From a checkpoint of a small image classifier.
Training: soap at rate 0.0027, held-out accuracy 99%.
Data: trained on capsule endoscopy frames (Kvasir-Capsule), 42238 training examples, 75.2 epochs.
Rows from block 11 of a small image classifier, named by matrix and row number. Rows with one number belong to one channel. Each number is 128 + 24 x the weight over its row's rms, rounded and kept within 0 to 255. All counts start at 0. Numbers have three digits each.
After each channel's rows are labels from the 100 images, of 14848, where the channel reaches its highest value: "strongest on" is what is common among them. Only what is clearly more common there than usual is listed. The data: capsule endoscopy frames (Kvasir-Capsule).
# convs1: 3x3 conv (model.blocks.11.convs.1.weight, 96x96x3x3, each kernel summed), inputs 0-95
# convs2: expand pointwise conv (model.blocks.11.convs.2.weight, 384x96x1x1, transposed), outputs 0-191

convs1.37:110095115126148127136100118141139151135156114116125143116137154122119163134105168116130121121165139123065072132175125129115121173118141153165165137106161155130111143105163118148143160150139168115127109115114140142162175110138119155137133158134082125118147182181105130179117136122146093130
convs2.37:128128074149128082128146128104099118119128073128089128128128128128080097090084155098128185122077128128098138128128101123076150189128128114128128178157158117110128128128128128117128128104128056128109128128128090099128100128098117139074119128128162128128128178128133132128102128109128140128128128136166128128107128096170163157171146173128121128128084128128053128080128143128128128128128102166081152128083093149098093107128128097110128143097128128128145100138115128128128161144128128128116082130130128153104128128166162128121114179122128152128128128177091128050100114130128128110
strongest on: finding: pylorus

convs1.52:143160139146113160098103078146150096134139092161158139093105095126108124159154142182110138164147153139113138141142142112125103110107121089120111101139139129124130121114153135169145107141131115126107107106067156098127092169111130118129158111122116150125157095168156193129104154113106147121
convs2.52:161128110097128159106128069153108128119128128053128061152199094116128164128145121156101057128114128147104128088128128128153128143148185130128128093128128086128074108128128128128128128128141156128128128128128099128106117173128133128194111129068088070128160128126225111137160137117187128108128087128100159128128128128128121147128159159096134128125146092128128150128128132128128128115128136125144094139097128128128184087128128080123128071123140128128128128128103128128112128182128131128128128102178128128121128124128128128128079179128114058128128128128128147128125128128090128128
strongest on: finding: pylorus

convs1.46:103137141113141119129104112106148186152131102130100124125105111122148128150141163122154099095188107119159140095117156123133136105151102143139088122106183104184140125063162136127099122130109138117146140178100091126136153152143123133132132142129079128113086124132103108090132138097145146109
convs2.46:094128128076128128128128128128128128128100136103128128128137145128129123128152128128128094128152094128107128108128119195128142194144128079152128128121086143118128128128128103200128110128128096058123096128098085128076049128178135083160128151128087160128167140140096092128036151158128163090128108140107116128128128150117091145096128128198138128139128128101128222160172128151148110130128128128128137113084098128105128134128128128128085133128158174128128128073048128128102128147128154128128128156105088128097114168128109086118128128128128128128109114128139128143037128145128128098
strongest on: finding: pylorus

convs1.27:148107146129125087120139101162148133114102095083115142083116146144110129121142103128115110152126174124138086153139121156120099133129100139082105080123116139127087146143168143137111133147158135098087168120098122070172149109140161121151135128127139106165086122134150143142113153147183137130
convs2.27:128157127128139114128128127128128126127128185106128123119099128165072128128072128128137154128112128128128085128093128074128131071164077109105071128153128128125223128128128128128128128128128137149109152128138133128134128128166128128128111126128128136128082131128114097128128089193128128072158128128159110080134135128176128114128178128081128128128128059128087095065128128108128128153166093184128074128128128128128128066128146128071122128168151145109116128101128128112128160205148116145128128128062128070124155128135128128174110128097128128128128086128097101083128113128159102091
strongest on: finding: pylorus; finding: ileocecal valve

convs1.49:151118152161156116127147135142129169123138131131128125098131126140104131153119140079143103133126121130252129142124119093116077148090093134126115092104123140137148135098128117103133129116099114129133131136126162122148155106174090125112123139164099127135132145110090114156129139100172142107
convs2.49:170128117166128111128128128161128128128128149095154128128128128158056128128128128060147128128064095087128127134128128128128128128128128192128085128123128128128128128128128132047104148128128128058128128188165167128128103185162139128058128083107128197128163128101107128128128128130156168115176128128128107128128128128083155128128128128152128128128121166128122128085170147120128172128102128128128128128128123128050128155155126128104128128117139128128128128128128162128149128128127128141102128128128146087128158128128128128114128128084129078128128184128128115089214128128128128128
strongest on: finding: pylorus

convs1.43:147146168175130125177119119114131157169166132159138159156132129101111101139166123146122091103130144129114122124147093151130150119141118119069122102129146145148157101113110141127088153145112118133137141139123089105099169129109112163142151168175121144147141075107127092131128145170139085100
convs2.43:115109128128091128100104147128128068128128128146090057128128156128109128144067128147160104158099128128128128128128128128128112128140104128128128128094106186128125105128139109128128157128192109131171086130128128096128128128057170086155128132142128128128121128113134070128104096128128084071090117103073131128128128110102128128113170128128066128138144128128128128128128128128124051111128128128098087101141079103128128151158128128182128170128093128167139128128189128128183128128098098111108128128119128128128128128145128092128128128128142102154128100128128128128091106128128089128
strongest on: finding: ileocecal valve

convs1.72:107139201144130189130148120122124158111115143122051158157128130154153141137123135147140106130117117106105142091124105123108117121138128156119160163075117118151121156093140131119132130133113120142134097152105162135153113128124147097122089155111070174178125141139167124113142130121096134116
convs2.72:123128177121128128119063119130142122101125131128128090128103128128079128128128128128100111128115128128098128094117128131128128128155153128128128128166128128084128128128118128128128045126104128084117128096128057128146137150124167128128128128128075128120128132173128128128121167099128084089128100128081156128124128128128128082128093128128090038128128128140049128128075172128128128168128090117128128128121128128108102128128090128103128128089128146103136102025128109138156103110128128170128080115120131133128128166128118128138125190161128128143128078128128103108114128150105175107
strongest on: finding: pylorus

convs1.41:132135100122143124142140144129125124144128114104149093171142088124142157119146108133109158175131171147132125113126144091106146124126146158111106102148167101118114106207193118129084105134126114130098140121111155121138141205142144122135099129117139148154144107139096134151126128110153108181
convs2.41:128080129128128128166128128128128128128132145128128128143128128128128092128140128128097176085128063136128100144128114128134139128128132142128162167128128128117191083090158128128128128128137156216152128128118128075128124128128140128118216130128128110160128128128128102062110077128128128153179128150128128178128104143128119128128123139072092128128116128101172128173128128139128141175101128195132111112158164128103124128128128111123141128179120128180112128128133131128114077093128068128159128128128128073128128114084149128168143063114128128150128084128114128128128128128129135087
strongest on: finding: pylorus